{
  "hop_length": 160,
  "spec_augment": true,
  "tokenizer": "word",
  "encoder_depths": [18],
  "decoder_fused_qkv": true,
  "decoder_drop_path": 0.15,
  "decoder_positions": "sincos",
  "decoder_cross_attention_every": 1,
  "init": "kaiming_normal",
  "optimizer": "adamw",
  "beta2": 0.999,
  "eps": 1e-06
}
Rows from block 5 of the audio encoder of a small encoder-decoder audio transcriber, named by matrix and row number. Each number is 128 + 24 x the weight over its row's rms, rounded and kept within 0 to 255. All counts start at 0. Numbers have three digits each. After the name is the row's rms in percent of the matrix's.
After each channel's rows are labels from the 100 clips, of 14848, where the channel reaches its highest value: "strongest on" is what is common among them. Only what is clearly more common there than usual is listed. The data: read English sentences (LibriTTS-R).
# c30: last pointwise conv (encoder.blocks.5.c3.0.weight, 384x384x1), inputs 96-191

c30.259 100:129112129086167098148089118119155132133133150116105138110123169117124164146128143153148101183120094097107131170128102095155148104122119124137103119117105127138125123129154128126106186153116115123133104178112115131133142155121089210173137111145135132102115159118129144134132110145123140128
strongest on: voice: female

c30.364 095:103156097120118150106096109158113110103129128123143119130125130127102109127117124124092119114130113160109144120135098131153128140153095114121154141125109133096135094130142106108151077098158125141098164090103124095134137155169173132141122127161118130104129134102126157102111105144162130154
strongest on: the word "his"

c30.368 104:131106128132127123131152130133090110092141123127117122126115134133133124135124100140158144082115130100104117120182110114127126128115105151123129128139116113119101122156128159106151129111149137111190169114142112094135096115114175133113155096116109163153110106130099142142137174157131096117
strongest on: the word "as"

c30.236 097:101162145104147123081158133139102126146122146149154088120117105111132141116153102150163136151118146149147157155115133133163101160116158131158161078126091172092130140096107151125098122133104150154112125160123123077122137142136180065123108098129116145161128119096118106162147181129099122130
strongest on: the word "as"; the word "is"

c30.261 103:129135144137142147117125146139129128141134112131110113118141122130117095102166135138150107133156119173146100140106137140144113154149111145139140159134141168105137100098151150150160128125132125150088164157124135151116117103152107165102150171164138123124152124138119133121148109131098124176
strongest on: the word "the"

c30.31 098:124162132125112111145156107121102112131098119107138148133094089160141153139118094121128124096110090105108118088167118146109108079102140147105160127140105141097144107110130140091135124084167133117112157077140178113116079087131121106141126089118128125150147127178150129133115135143132139101
strongest on: the word "as"; the word "is"

c30.116 094:121107128134097102109145151140151174120142118150138142105108113134162131128133138092137106111118103116112130116168141097132139128129119115120107168148186125160150125119161162130112139120102150127120131144130113131138115167141138168128163126145141133118150139087133128135144105138109154099
strongest on: the word "was"; the word "his"

c30.268 099:106127145155132128141130162140115085121132152161134142120119110138134095133124143138145130142125136133142107134068149148105132145144172146125132074106129176109148144135161127126159114145131156135158142111099113123130117089156149133166108131113148162104152105150141115108127117079117101126
strongest on: voice: female

c30.44 101:103153140114100094123139132115146081096109089116118134097092132151116133134093112145116122100152141123118150108130099185113121127120148122136134106150127083117130148141162114149126120145159109145117113108156156106112087124095143139110113106088125126134147159163121112134142121146125118133
strongest on: the word "it"; the word "is"

c30.128 105:096098102108107106114123105097161119099091124151141128148125140117160164101075148094133149116110153137152130114112132140122114130110144142125155142150130111115151116076111157091139096105122124146115117086147139113148126147121149148116165113116124118151143145118139118144133098161103108116
strongest on: the word "had"

c30.46 103:118106149067120131134129131131112146125084125114116100107096104139103129118136134135122137098173135100151127125102106134111125143138110086129135124118144135125123125113117098100104122123169132106103163110118161130146111101115113113124105128134115084123169128136142138110107094152130122064
strongest on: the word "the"

c30.296 107:112133123152110122105133139159089122136128141144133118140153134146149126152176137171116126136100101156132123109097172136143136097142150121123120087126109161117138116109113118139131119146146144126143147135116114125135118131158125120116142100125115123103108101115151127104138104092133134134
strongest on: voice: female

c30.381 096:131090108095115084130144120135125153165107146150108105101108100089155133109131149161129098128110102124113122153109135107145120115153157128118121133133134142140136107112120147163141143131087110138166113112129108163119136121183116129148137104100124107098103117121145122099122126093100123135
strongest on: voice: male

c30.332 108:108116125117150136117141114113119152116115153120129139128150142112138129136139135129111113145113150120133125126105159142143134099109149120133133106136112117127119141124123114148111119137087125116162135121147112159134130136112176116175097118098162146112113139126142129136135136080153106114
strongest on: the word "had"; the word "have"

c30.155 101:124138172149135119095162140128151110165128097136152102143133123108115103127101127111139151093146162124130179075180146162161121163117132152126160124109162105124147108115160159134127106132159152139089133118148202076139074119098179058106119161122127177183152118121143141120156154159108151091
strongest on: the word "as"; the word "is"

c30.319 084:089170133112126115124139143154090170162150129089122132141132156159102110138142135155125118135096109126150110129079113136123095150161117122144176127137136127157130097099096140122127143142136150134144131102074135110129127100154125095148082137138112141121096160171089112086114085119155143137
strongest on: the word "and"

c30.174 101:155144177150120118115167162143123150149127118131137124123113140145127078110078113143159132126104128144133104156136117131120123132151142136137159140130162065142143118135101144152117132119136189160149139104158134118128142136146156155134114135142134134142116146150107128133131171130140155113
strongest on: the word "as"; the word "is"

c30.255 104:104144130122155145119161105121145113151100100133139119118140137120105142147170158119136125182124147129149127113108122149131110143126125120117126155155130138142146148114126150142119158135124142136104152143132144167146120150127156150122105153121106093167156105141110124120129104141129138119
strongest on: the word "had"; the word "her"

c30.66 098:130116107128116121137116108123127107179108121128108125137118147108092152165098118160111094143105104153125115130197122138144137123118120172125119143115140133164118094130151111134136129145100115098108154114145145138155142101103112114101170100124116088124137134094134126128131121133123185119
strongest on: the word "as"; the word "is"

c30.301 092:070133135104103108114130134100169118114107070133132132119082109131096136103087138122112122108154125099122100061146121165120132125125121096120117125086141108136148147130105109104085100092136132146107116085148141121121101115098099134076144167114133127135139121140131125119104139156120136098
strongest on: the word "she"

c30.345 099:094078104123111113101108102181138143117165143084140122120111144141130141093151131101113091129106101147134104163121104113109149141149097132135162166157098130135112121130141106105134159152128130108139115149067120156172141145189097152116166131146118100109125119114112150140104116101142107139
strongest on: the word "his"

c30.343 103:145113120105110106124150126140137094138147116122122116106096112119130147123092130094142130110151085143105111150158115112129114131145112109117091132149113140113110098088159150108097167116162111139131161121150177146121118076124134166101120088116123095117145106140149103137124160158125131116
strongest on: the word "was"

c30.143 100:115197151125121131102168155117143118121128135127126111128148089133156092127128121155165155132128155138146149121133142127148086127147109127124150093094120152065128093153152108138142107146159131170117172128150129099127094109136164123100136136105136166171150103138086120115133147145083128132
strongest on: the word "as"; the word "is"

c30.295 100:148139140107130124198113133127113100124128098126104117125123132128146090087115075142131108102118142082130095125116117140128127125140114111150133137157140108172136138142114152084140135103133107117123127107116149142119105164106088139121138138117119108103125124094140172135127077099105088126
strongest on: voice: female

c30.235 105:178112129139139099117165127147135134135148150133131106132123139101161157168158103137129111141126111096102155146195138135100143086096124137106113140135125120118125112098172176104163126141141117134120130174139160129127106129122211136101099094106094126162105108121151155152138168114094099159
strongest on: the word "is"

c30.17 096:130092115118095090096144097114159125141145107115101134091128115133118156123108117111100136127107105120151158136172151108082147121173103145122111151146156132112099059134152101125126160109141106132103138142152130132107113109148146133087153096161129140122133155118125104148091153136088141153
strongest on: the word "his"

c30.336 102:141136130139123131111167102166132153152149164139122106134132084142136129136143146128122158114140089172111113126156159131139134155129137112115133137110129132085125111126145136109151134144139137153139179126126122141113131117127121099079126139119115120147122113162156126162134125134089115144
strongest on: the word "his"

c30.373 102:122141139115144124097150119138088150122140153128129088134130093135165089134146095121126135121118120125106174156149128150141112126120126109126127116102126145061143071103132144107098088108129119137087121103151114127108123102140204111105105121142116159118100081111126125146129201151101133126
strongest on: the word "his"

c30.130 101:128098107187115104115126114113114118129141146148140158152141157145119155146151121173127092125074143165139148106133174140127177135118123167125119108118105130126163140123132125133147108159101128118136106138095109101120116130148113116160140151111119129128106146116121099087141155078142154111
strongest on: voice: female

c30.327 104:082117113086111090105108114107143126112107146146116154134100123106111115150124118120120081131159121103130139151154131116116156128117114143112132171134140147138112134133117109147073128106121130107166132117097146175164139147122122151123132110098084155094086159118115130103134126128124165124
strongest on: the word "had"

c30.185 091:096117151145105129138108142088151102124095114132139142136123112115134114123086091117123121122161121145122102119094150162130118119122143165091118125093153155101136137123127133151136143127142131099109117116092138120134121121127101138140110118118124135140155127162140100092151117149156141169
strongest on: the word "is"

c30.26 102:149140123099107130131133132120101143153122134146194126150122116146139144130099145147142091116123128124133140104154174157146159126099173110119103126117108116171186156106153159154118125124089146077107114117146121122128116127110121116122134117121127124142089138077143095132177156089145115104
strongest on: the word "and"

c30.97 094:110130094162163096102125130121104144097113164131117141140138097134168125111115156134127076178102119130124129142137130143133119123123151196120148110117101120122125128141149138124114122191066111053145087143104119108137148159135107150182126108118124147086065136090143130124163115046127096132
strongest on: voice: female

c30.65 105:099120118119184113112147101145102112146161129156142087114121140077169122112145161126119164180145133165128126147070136105157120146142136127154079157114107105076153091122148157102110126126139116112119143154129126086108119133105203145116106103138123148122109134135135149134138121144090130097
strongest on: the word "his"

c30.337 092:135136135169139121105114125127131106120133135155153147157123170107141126136128092132156068149084163139120094079126151158148162124128147150124149097101132134145171125144123123145131103144116122099098104129153111078068118118107148102121153074124203147086108169128141121103160127086154179121
strongest on: voice: female

c30.50 111:108106126095103098093132138100165130122130128132141130121116119123136165138148144160116096136096116104148122137095150123107158111117130124119135149148115175156140126116150143180118136108119127094142106136137130143103119163132110126165111095099105114129107129105145099110131069106138144143
strongest on: the word "her"; the word "had"

c30.265 106:149136136123123136110162138131114131129099164145129142137111129137166159160153137122170113106127106108108165130182139145136143113120119140104134104140118151111129146147135146137115117147118149135115118109164126129095112126114142150178115114126135147147098126108167115131149139134165153165
strongest on: the word "as"

c30.334 082:111114143156116131148121127129120126147137154151132135124135150133159122148140155154156112138118134163108082132151151125137136144119125111129111107153142137143136143144118133140112128180110134125169116143133100128137153123153075139145101057111133117127143142122160097105127112150151142155
strongest on: voice: female

c30.247 090:113096111109107100138151104155136117143131111141125123128114072093112146148070138124180105106130135119102139120084161116121159106107136120155103129119123153067154120128135158190129103099120131117106089126140073124147109140146120132121102085099124114085102135127153097151157120105152122114
strongest on: voice: male

c30.10 103:101112119141131104116109110151098134158145134156160105144127119152150143173157132144120117125117126154142153138185138088158120172139128133154117130133140114151123146133136136134111092117155139127174107095146132117134136157133172108077161153125136131159134087110114132133138146137107137115
strongest on: the word "is"; the word "his"

c30.110 091:124136178137125134122131162142102104139123132130153085152091121170142095130108118130173124146115161147119124106137128137157125138121153116095112119129117106176161139142119161149133117143145130162117157093137148092079107163102188103118089137128143146131121156082150115134156131139131132170
strongest on: the word "as"; the word "is"

c30.80 096:114121141123096113139133129147095154127112119101104081120112081146120128101146127153136126099131141129147124121097131134126113139142131112134151159126112103106145177141132130141140105118146143146172130125105139147113117128174130158091101181131155103171130075148091106096134133126068091122
strongest on: voice: female