config.toml
dataset = "read English sentences (LibriTTS-R)"
n_mels = 64
encoder_norm = "batchnorm"
decoder_head_dim = 32
decoder_positions = "sincos"
optimizer = "adamw"
weight_decay = 0.3
Rows from block 3 of the audio encoder of a small encoder-decoder audio transcriber, named by matrix and row number. Each number is 128 + 32 x the weight over its row's rms, rounded and kept within 0 to 255. All counts start at 0. Numbers have three digits each.
After each channel's rows are labels from the 100 clips, of 14848, where the channel reaches its highest value: "loudest" is the band of the loudest frequency at the time of the peak. Only what is clearly more common there than usual is listed. The data: read English sentences (LibriTTS-R). In brackets: how many of the 100.
# c30: last pointwise conv (encoder.blocks.3.c3.0.weight, 384x384x1), inputs 0-127

c30.318:112135068080141119128141123089168132120125137106137089110170105113161137121146106122146136146133138132157134119155114144132112141127144137093148120122135100124151150135036098085140098154180150135147113169161100173165137137102106139139150128100107173168081103135151101097144129119167134116080172108129096064125087139085104154120158135138162133162116116134162179122123134144190110094183
loudest: 250 to 500 Hz (63)

c30.308:150126119160108115158117149088090102116118130166115118137104083151107185108118120110125191171119135155139132131121134146139129120093164080149154131133095126175100079135145105117107129157115112143195176133144127093140115113181174093174171119097106084165161117128124164119130165141137149108142106112109094120142103158111148133107147099099129136138085151108129131133172138147189119127166
loudest: 1000 to 2000 Hz (29)

c30.295:166094125127058124149205165216138151188116126171122158169112116109075151095132115165133135144113191118053149123126126132087161138131153104144143129115155131132147090131146139165108179152139146114067133123149098129113111171157155132162084073150089103133138113147200119128106154143074135149121060150160091117137101157191151083119105135118158146177102125074206169153126111073165147139146
loudest: 1000 to 2000 Hz (43)

c30.267:085102118068157181139143101111165144164125097167099114159175136096150137101124139102166149135128092094161092114124129119145159110166112118117118148137133096173136138160077118104147103076108128119132058135133119157140130126138100109114133069098096180105140134160142117157116078145101054153156058124127159104060144125148156107202146109107087196098137149101151116127151149123099153154111
loudest: 500 to 1000 Hz (48)

c30.129:122167106132109123105143147141100129201064118114105160120075111172175134134114152140041230136157165114115176145164110113135163135136186168134138063157158165179123128111058147196131166130139123173098120046130154184120109133137148146146090160206163114105149097135104173142132109090100101129089125097154142136129131133146165147087133147148138131112114105085162174117107141118156121130112
loudest: 4000 to 8000 Hz (30)

c30.251:168105102133096114149132061070119112120109182082176071144106118113149139092156109140137163112157116119122174158095096142100130157079179077145038166104132152169156095122190158186136059121179081140123255202123122123125155106130136127143163051063159144088152151152086149068173169111117170060118125142057093130219091122099129127121149110072182110082077148119108130141089183108167105144131
loudest: 1000 to 2000 Hz (35)

c30.349:126073113101123123153147088146128114098130092112150122132155122110167139123070156162129090131117128145110163131140133134095135116123158120114126142114101116082129133077079092148167116160123119138128100123200109144149109136152136097182062088101098146160136107122129148122136137132141113037135140122154073139113105164149133140147108158192164146126095182117130141116091119121167122140102
loudest: 4000 to 8000 Hz (79)

c30.357:119082117152098128157099156145112148141091113095162087114159170104120132142134143145138102124084101116123110163114119117028137145127115121108062132114187123081142122123054109117095160111097105126063095137102107169117137199112126136138062173100138117125110107134178122107154120116085104133127072181168086114101116156163141120118136160130122130142107121052176130069159112142137125141107
loudest: 1000 to 2000 Hz (27); 500 to 1000 Hz (25)

c30.235:067141144173102155100115140152110150141134189156143132161127183128079106148171152133154147093146160153158191143129164115114207115173165090134114138161176206120112161099197077132125118117088152110081092188099151146068155143128124129133172091146134126155140127106157110133204140188113059138060156111181075159197171150112126112140131155128181110181127124117114151136136118100155133129117
loudest: 2000 to 4000 Hz (42)

c30.147:069158152123127157138162122162191129140125116106102113122160100137164102160148153076143172129091103150099129091113133126139144172127111132135142156141179148133119144127208074158129122115131088085107126134194091162145078141147165108196159139143166114110127159121152084046118105150096148209175093067131102157126095112144123111082086081153086116124125056118154110128108090143171097119120
loudest: 1000 to 2000 Hz (75)

c30.71:119112101152164079142135098140161119081118121107138138124137146099163166138123108134080069149132177163097126174130107106165125166152117129104109165126156103169076159116130124162098098086131091093107100150154158084139125145168154092087108115092116123111173124136170116101127160157091090098120131156105124141114112126142107146115084162130179122088149162129099074118161130076154147092184
loudest: 4000 to 8000 Hz (54)

c30.6:120052146126074182114119065115136137126186116157134096188099099136118107100145139164154125108163115155050221142142152146056125153043192092083126120083119160084073177071230149161113087078149183159091142121156142088093159163106108171146077134111114036104122117152122091133107157140131166143130136102134143153216083126142102137142158117103145103110125120133132120137127178103156093108145
loudest: 4000 to 8000 Hz (67)

c30.265:146057124112130143149098114053140170098120134110110139149189126137153145091163135100162131163143148049130136104130173115149143133158118166138149139119138074120150114201127143118128095114144126121146136144118076135151086067157113054077114138125134158094124139070111108140153093091162142133116169128127134068104155129131153164112129097112126160128095165144110121134103154058060128090162
loudest: 250 to 500 Hz (57)

c30.214:106157139106148104134123131071060161142138186188160122158125188129095148094161137128110154142146115132130186113091113071115156106129157097131101121132091131107120153072180190127106089175125137116110175141163160142101193048128159092171162125069151159162118109141112142099138160156061110115063121131160111090213144142144144118100174106151120093135160119107118116150131134147167103156162
loudest: 1000 to 2000 Hz (36); 2000 to 4000 Hz (28)

c30.307:155075135110124152120136208135091112149146170136153142117135165115095082128069122108141119164147106097081152126140098166079149185161135096120121078142145085127126098108175101146131145119165089106084091104052164121111138088193100111128126124121113149079143102111204112139119107150105166137145105127162134129121124133095110107087122116092243139168086110138082078133084140117084086127124
loudest: 4000 to 8000 Hz (31)

c30.36:135120182078205040159150113164105118118097161124158084158132113168142123087135099146116131143120168127132128133111139140074100204149122080130094165130094104133142072135107118159131131134175067147171166164164146141128149169137120152118137094132131184106121108115217122127149095122136134106103085164129107194093095125109096106150157103086133110143087113139110120079157150101136117122174
loudest: 1000 to 2000 Hz (30)

c30.157:082175124139142105136110118122138153151125155105157121135168149055167126138103136192130146118139137127107124144129114166134115165114103115099117136108130136141127070112185149125147115170128130137092070157124120128096147136088127130125121110073145182144131143184170111105071086161115152190068113099146117137100115122093123162128133108092132132119122121158176118082146094072177155138157
loudest: 1000 to 2000 Hz (43)

c30.367:091081143148153167124125139087154124121150159133153150157065120131136117075199123197110102104183107090144200133137104148162160194140173185125141115159110148120158095152139179132125105167158142150137145179154100113145139068125103104103092185123150167108184131161117160156165120165109119145136155069125104122176103078121153166131140098120064143116102127090070081077101129173129112167113
loudest: 2000 to 4000 Hz (53)

c30.306:135144143124146184121084069106095148163136094112136122117146135229078152144097181166129168120123188088144122188134179162153121077135124127146152123116164062165132176114166196128173165095132179170134128121119148131156126155083127137116075121154175146115133191095073119123141116155146114140118074149148191076108169125139193133195077155115122198106091097144137096115150167123060167163103
loudest: 500 to 1000 Hz (38)

c30.58:098130120120161142073163130146128134141081151158109128214133077144171113035161144129081123160103190136188137093101126094123155128081156118150151228093126140180111107109131150164127131081097077147076193135183141192122129090108107067156138130152120161139171114166172160109093159087076132086128148181188117101106146144168117148094124146127120119106113163117153161096113101092225132158116
loudest: 4000 to 8000 Hz (84)

c30.241:101128149144170081192191119122102113108174156161139126173124100089127162161158133135154130123106104115112061157104137144173150155120069099094104125116116139139130134112041096043094146145094103123121102189147113131106150144166189186086082123119135155162147103158175076116096133126103097177122166119188110142067143166127124106131165112054135096151079159111118163181132125109102126152155
loudest: 1000 to 2000 Hz (33)

c30.358:121134147156089124110093143031178155095098162083113108126141152142157074106141129138097129143150143111075179117060149122129103117152183173115096125117141117128075158115129119168100146127116133155120071157124082149150141150117123125150105104079122142081135149123131103125170116147108106103130124102150147133208139130106157083123091098067225183104117155078101132138136161101132149105146
loudest: 2000 to 4000 Hz (37); 4000 to 8000 Hz (34)

c30.136:088091122133158111203148118055156153123144190140131182144104148093162144155157070144125098104152057130072200161113135139127166134197181137143125149169133139104160118080124121170067097135165073106124094171078147174136183101128133132083110041133113142034154152134140141159171079131113120113094133128131143143189107137152123115107104080091136131088148154202120129133104177127120131115191
loudest: 2000 to 4000 Hz (34)

c30.168:067126123131155125198159093060109120096165070120121124070154108099185170131115126184139124117083087104189127107077108149130092153137118117113121135081131082142152130146176151145133161110106149151118127157179093096121109170159115148129123148100179109133135089094136119105115089138135131120088095141147127145128147111113118139126182088093109130135115133146092083080111121131106075170136
loudest: 500 to 1000 Hz (49); 250 to 500 Hz (42)

c30.370:113132144065100166131179134161195116149146081121126164146119153133121141117143153151197103155118134193106121069131169168118125188142116123110134161121148172108174141171169107145072141144103185140146156141091108137131101131119117157092151176118146092117138160132150161111145115128152147207120026203127156131128137150171113105112068119127092120104119136113137134105163162120142116152093
loudest: 1000 to 2000 Hz (60)

c30.303:127135227117112119187141151180135117087096147138202158104159109111139126128114098137121073144141117143138137155124109143064120147159142112145118138150155118112143058160073097123142178177128091158088131121127110126103130167163149141105150142143183126127132142099224132133125116138090151112158052225120127101136143145159130155158110122121113136130078122055136099085113156138136152092114
loudest: 1000 to 2000 Hz (52)

c30.177:107116091124157099193197124102141122162129113155082121140161125092189129103101106094154158202088098146183115067112122134162127151089135136126148150116091125139150088152206105130086135108137143136126127103200099119126120125191103105188107083136114139116136156123141130088091143083134165181117085113117077104109148138168084095132111135145063126118116108058138097129142092061110149180110
loudest: 1000 to 2000 Hz (40)

c30.31:149154195099125142123147132154154138124150123113135141138144097145154112114126167184117124101113202148137114092077251157061131151139094103108145166151128125129148078120158132142190167122137108209180160185149151126122146148118143136108126141132138158135189178122164196154133092121142122078087085108148130136078173085175161103116128121144083123125076084127125156093118118120105094133090
loudest: 500 to 1000 Hz (62)

c30.319:136123144156106128141065110077124091095122157093176124076122117144125126179150116114123098123152123126119123211080157112097129046103130151152143078124164115139106113089127157159108137169122143128124085120167098141140162158126156160138144177050103108129125095164154103091175147154148120050083134181169129093157124149121120115135167155199102130123103139085153101134135125097178126170161
loudest: 1000 to 2000 Hz (52)

c30.8:133105154150125083139091123025142142101091079100084113072092122100197098127172075192100109162136085143113169100101165108074115149145147138114074163145131117146199085130012188183095183099193084173130107131155084155147097171088082158099096102117135148078093119096101124063157116161098116058111104114129126108189164103128125130130105117143177160096070135084103151144094175106109140137130
loudest: 250 to 500 Hz (36)

c30.196:147140139156169113150116131113102118121192133125165147132125123172140147161201115149176122137174172093221174149076134159120173088115155136069102128125140116125140157094105122182157146159102077107086114184114149135142146082150136098152160108086141161100154104144132110143096162180145128036104155143074130094160142108140144100116099111131167146113131153134137088142138142088099155164149
loudest: 4000 to 8000 Hz (27)

c30.104:151092116128169111136134109081089134099161124126103116132109112195119157090117108121157098149130172133161134153099141179175114138131123184136128135097117128146144121114151137087119093165131185087137150086132102170176142060153132044141135107100129133127142099108121158146110166139127184146112120164111115120146090095098133082090112120127195130145110183089125091164087152080140112120162
loudest: 500 to 1000 Hz (45); 250 to 500 Hz (32)

c30.362:108088151167095186103102147144104070138132170124120117152117176130161160175160134093142139111142130174106145172131073127102133145149151147110151074115133138156119189101121072118088115134106142102108066110149184143127112136135160094128111127121118111126158100178166130168148129201113121138118113116129155120150156159167112164144129167172142151106166160102145141131164141137197174112184
loudest: 4000 to 8000 Hz (43)

c30.290:130157112128101169081176105102142122159120216117164154133116158124114093089143153078106120098196152091146154125128118136155119144149171145131101141200142136153107122143164085140069084213161102144169140140109146164129131096136093146155111118123129119204119146134171118154169106123139089140163127144181128086174113113116138113110122142148160100098172144131152106150120116129166178074153
loudest: 2000 to 4000 Hz (40)

c30.120:093120240113157102149156098157080134110098163110140120177162156147136165106158167165091078125102135106122092160043132097068134152133082072110144143115164126131145070087169112072137132120084127133089093149107142089082135164149168095152127166089123094099140108135229115124151156137088046070156043147160130141131102163120121094183121143119114167136068115111116149144129088152138130101124
loudest: 1000 to 2000 Hz (43); 500 to 1000 Hz (25)

c30.53:144102124184148125124109154131109134143136179117144112149131141137135148117131162094158181154171163106152125149128135115082138071099128114125144126143181147126091134105112110112137083136100118083115061170130185157115138103154142043136121128114115154125093147130160046138148130135108118111043144106165109067133139150130135173114096167142125107162170125144108109096119150091145135082136
loudest: 2000 to 4000 Hz (47)

c30.65:143095127174095141135084106123130110060178108119073134096102114112185136113124095059132062169171081122171101169144087126117112157161140131150128148115121121155115167125028105184090098127124157097167088087161159183107151100108125098117072180139118144104144125097127177112098105185077139092084115120145070138092115145166097146152163133121086127139062119109146142125145129113113116168137
loudest: 250 to 500 Hz (38)

c30.280:093148134110151127117113175121133125087093171100124167117185182170172115090177125178123120169140093150078189080104152099144111119148201135143164128170200157128140128138183105186149193133117165131153103120148117215160078149115086134140145112122150163147094143104150122045192102114115124153152158139127124122173082159127136121141129120155146165165098074112144117081134092134105154093137
loudest: 250 to 500 Hz (36)

c30.126:131094147123135190116071176105114122079125184124205087102118141120095111121140150124144107152216128128134164199120117119097138103091142135115171145132160116133093102128138090090110092143129126109115104117115123189148188143160144129123128129107075231106094134131191102108145083106143110095111168045074110050058158094122106110121129167158139147150086106152134104100174106089151176067135
loudest: 2000 to 4000 Hz (77)

c30.119:093133163120185115153190154138137137103137094111203105142132092172164197043066148169123118123139107094127097180091165121082143192095123082105158126082025092158070146119050175145115029100081106147100165141155118110120142065161165111112092123065122139069145153115136131134084162122113092073086144150137165119070189148128148151127176166147116125196083166126143083122115122122114142118137
loudest: 4000 to 8000 Hz (34)

c30.123:086145146123114104140162122114111110120134103031193130136141104147108196097094154162066176164147160140123119208108137099136135127121153064173123216093136137141129083084218150151105213217134093198177207187079116126128102184150158155122181173124134105131091149140149169104187181168119118093135125116155145174156106102140140134118159117130123106129113104151188034104134131114156126088092
loudest: 1000 to 2000 Hz (50)

c30.156:163165128089135174124176111177187131168145146100119128122167138136095156124068198131164164124144140160099142117136146164085114146135118149161196149157134166122107129185167129146129150099142146148139212143071115105122125122108121174101158111157165083075098122128149130168171163092155126142078117142171133132119116132101159125155157128102128127172132151156072116116124080154126102112149
loudest: 1000 to 2000 Hz (39)

c30.382:138094133111119119124188103140151125104114097177107089157133151080108087093169133114158101129134102138079113135229127167127119157146098121099154136138110100149155114148172121111110120084150086069165158121156081182096110165107106166076174111112079153113147119161155122115134093107139115136118127127149142130100120141135141156141143137117125127152096159151105158156132090127155150169120
loudest: 250 to 500 Hz (34)

c30.60:193147198144133183135123142110103141160181141113164104149126137177141145137125200201111183114146210106110186198114184130123130111111153118148102103106150101122103153117107191174186145147110155174140143095117149141128123126123151149116087182121169096164162116130150141125154132153161129111154100061155080144157096117083167126116093143091140105178132089104190131134130061108143126167150
loudest: 500 to 1000 Hz (35)

c30.50:136145205141129058180138134178125132069118130172131101084157138166147075080114156190124082119084127069169104165177122142106138145135136134125173158117152056094159096126171161133116182110151116127104101126104129104140115225108124146090126175123171147067119122132162088109159129158137174073148092141111136151131128153138145135204179140116110154119093109128102173082116123156159103137089
loudest: 1000 to 2000 Hz (26)

c30.2:161105101122097079149081130107149151091132109135130135088115123136117099181117119176138082116106114178102151125109133106190112117108173154133125099064170138075090142092095152157125152147139136161186048106166131151159156178095081204131137121105112104143137158134095113116164100093132138092121093112132154151111138135123130100135114113174168117141150103127168108094106133131109133090088
loudest: 500 to 1000 Hz (60)

c30.332:121175173139124127180130133196107066117097116108117096105191134168134153120128129123130077122105085160127066165065108122049148124126059098139134168095149154131174109093189116087153164123118127126136099125118159116092139199106151182133151174148129122157105135187199123118136156160069128186123018146143168118120119117117126164142111114100061120121066098075137089122147116117157105151116
loudest: 1000 to 2000 Hz (26)

c30.352:109170110089128144166121096096105189112144151129103133089160174135145142105083138144153139131115120115138150091142183146061118168125100149129141142122110113127124166133238158189143137106153121198094135166099107172142164072140122094063115128143134133066130130130115133130105107120134160099088092128151102145127164174076142138114130122077161167195052142107186122156074123079110168104151
loudest: 500 to 1000 Hz (59)

c30.83:161184126107118134103130093093152105069149127165110152117114169137118184111156120128096088099106134186106067081117144150169090119064089163125158121135163158107159132173143103099129155123075160199255080110136129160178145130138117247119180112105128114167137156123098156176133128119121150160131199087094148096076165141142129149120106132111094112079155132129156122125156130129110121172116
loudest: 500 to 1000 Hz (58); 250 to 500 Hz (36)

c30.180:158202152140101151106068062115184182093129153135143094047165130153113127197142170078118112104081162094174071102041159150123129069096108149161133147130115116110144179110241115116184115097107140141127152149122178142120144105090085159147155153084108134168115148113113132113141132177141118118135119106106140086098194138112171118183074130102090121093122099101151143111143142155062142124119
loudest: 250 to 500 Hz (54); 500 to 1000 Hz (37)

c30.194:147032099148070117113072144096091133135104208106175141102064168154109046086171132151111134095177085140097240088129087127105089114182197171102071112146165137114133091118187148158102180123147131095115080139151152116120188107084088113140077090120123118121144109153118101177158076129102155106097171126135147073231114095134154130111140140117171118122088094118089099128133151052103125110109
loudest: 2000 to 4000 Hz (28)

c30.292:166154138099083084127138101086147117099068167101150110142184158165098131064172108114133083141085143102187094122108148104156113136144101131152164136127164118089155109111128152120160120095109178080149126180120149179162120162151139191147120142116126159115106127112192078130206149093155178075139131126128147107093127137138145145122108166149041146133106134074157092137135131117120152192139
loudest: 1000 to 2000 Hz (40)

c30.63:136172119170143129134131137150130086168094178129157136132098144120131214147143110159076109142187167111122179157121077150113152146108126136108116088146144152158142136102151181128138160142164119114120134161142141137117113111155151181157088146137139134158130107139128098109142134057112110170141091128111129123123099103088177118109174144157110108150134103095152156121143064121137113119092
loudest: 2000 to 4000 Hz (38); 1000 to 2000 Hz (28)

c30.272:045130106103086181062176083079108149134130108136129090153136123076212121136138139091069094109157147134067112066160130099231122138127109132170159111123123133109132091089124180100106100138166151131177158101154182166134148102090101104130082122105167097159155151131103180122140131098130111199180124142118152128083121140116106114145079137139115103102172080134170114150179099131121114120141
loudest: 250 to 500 Hz (66)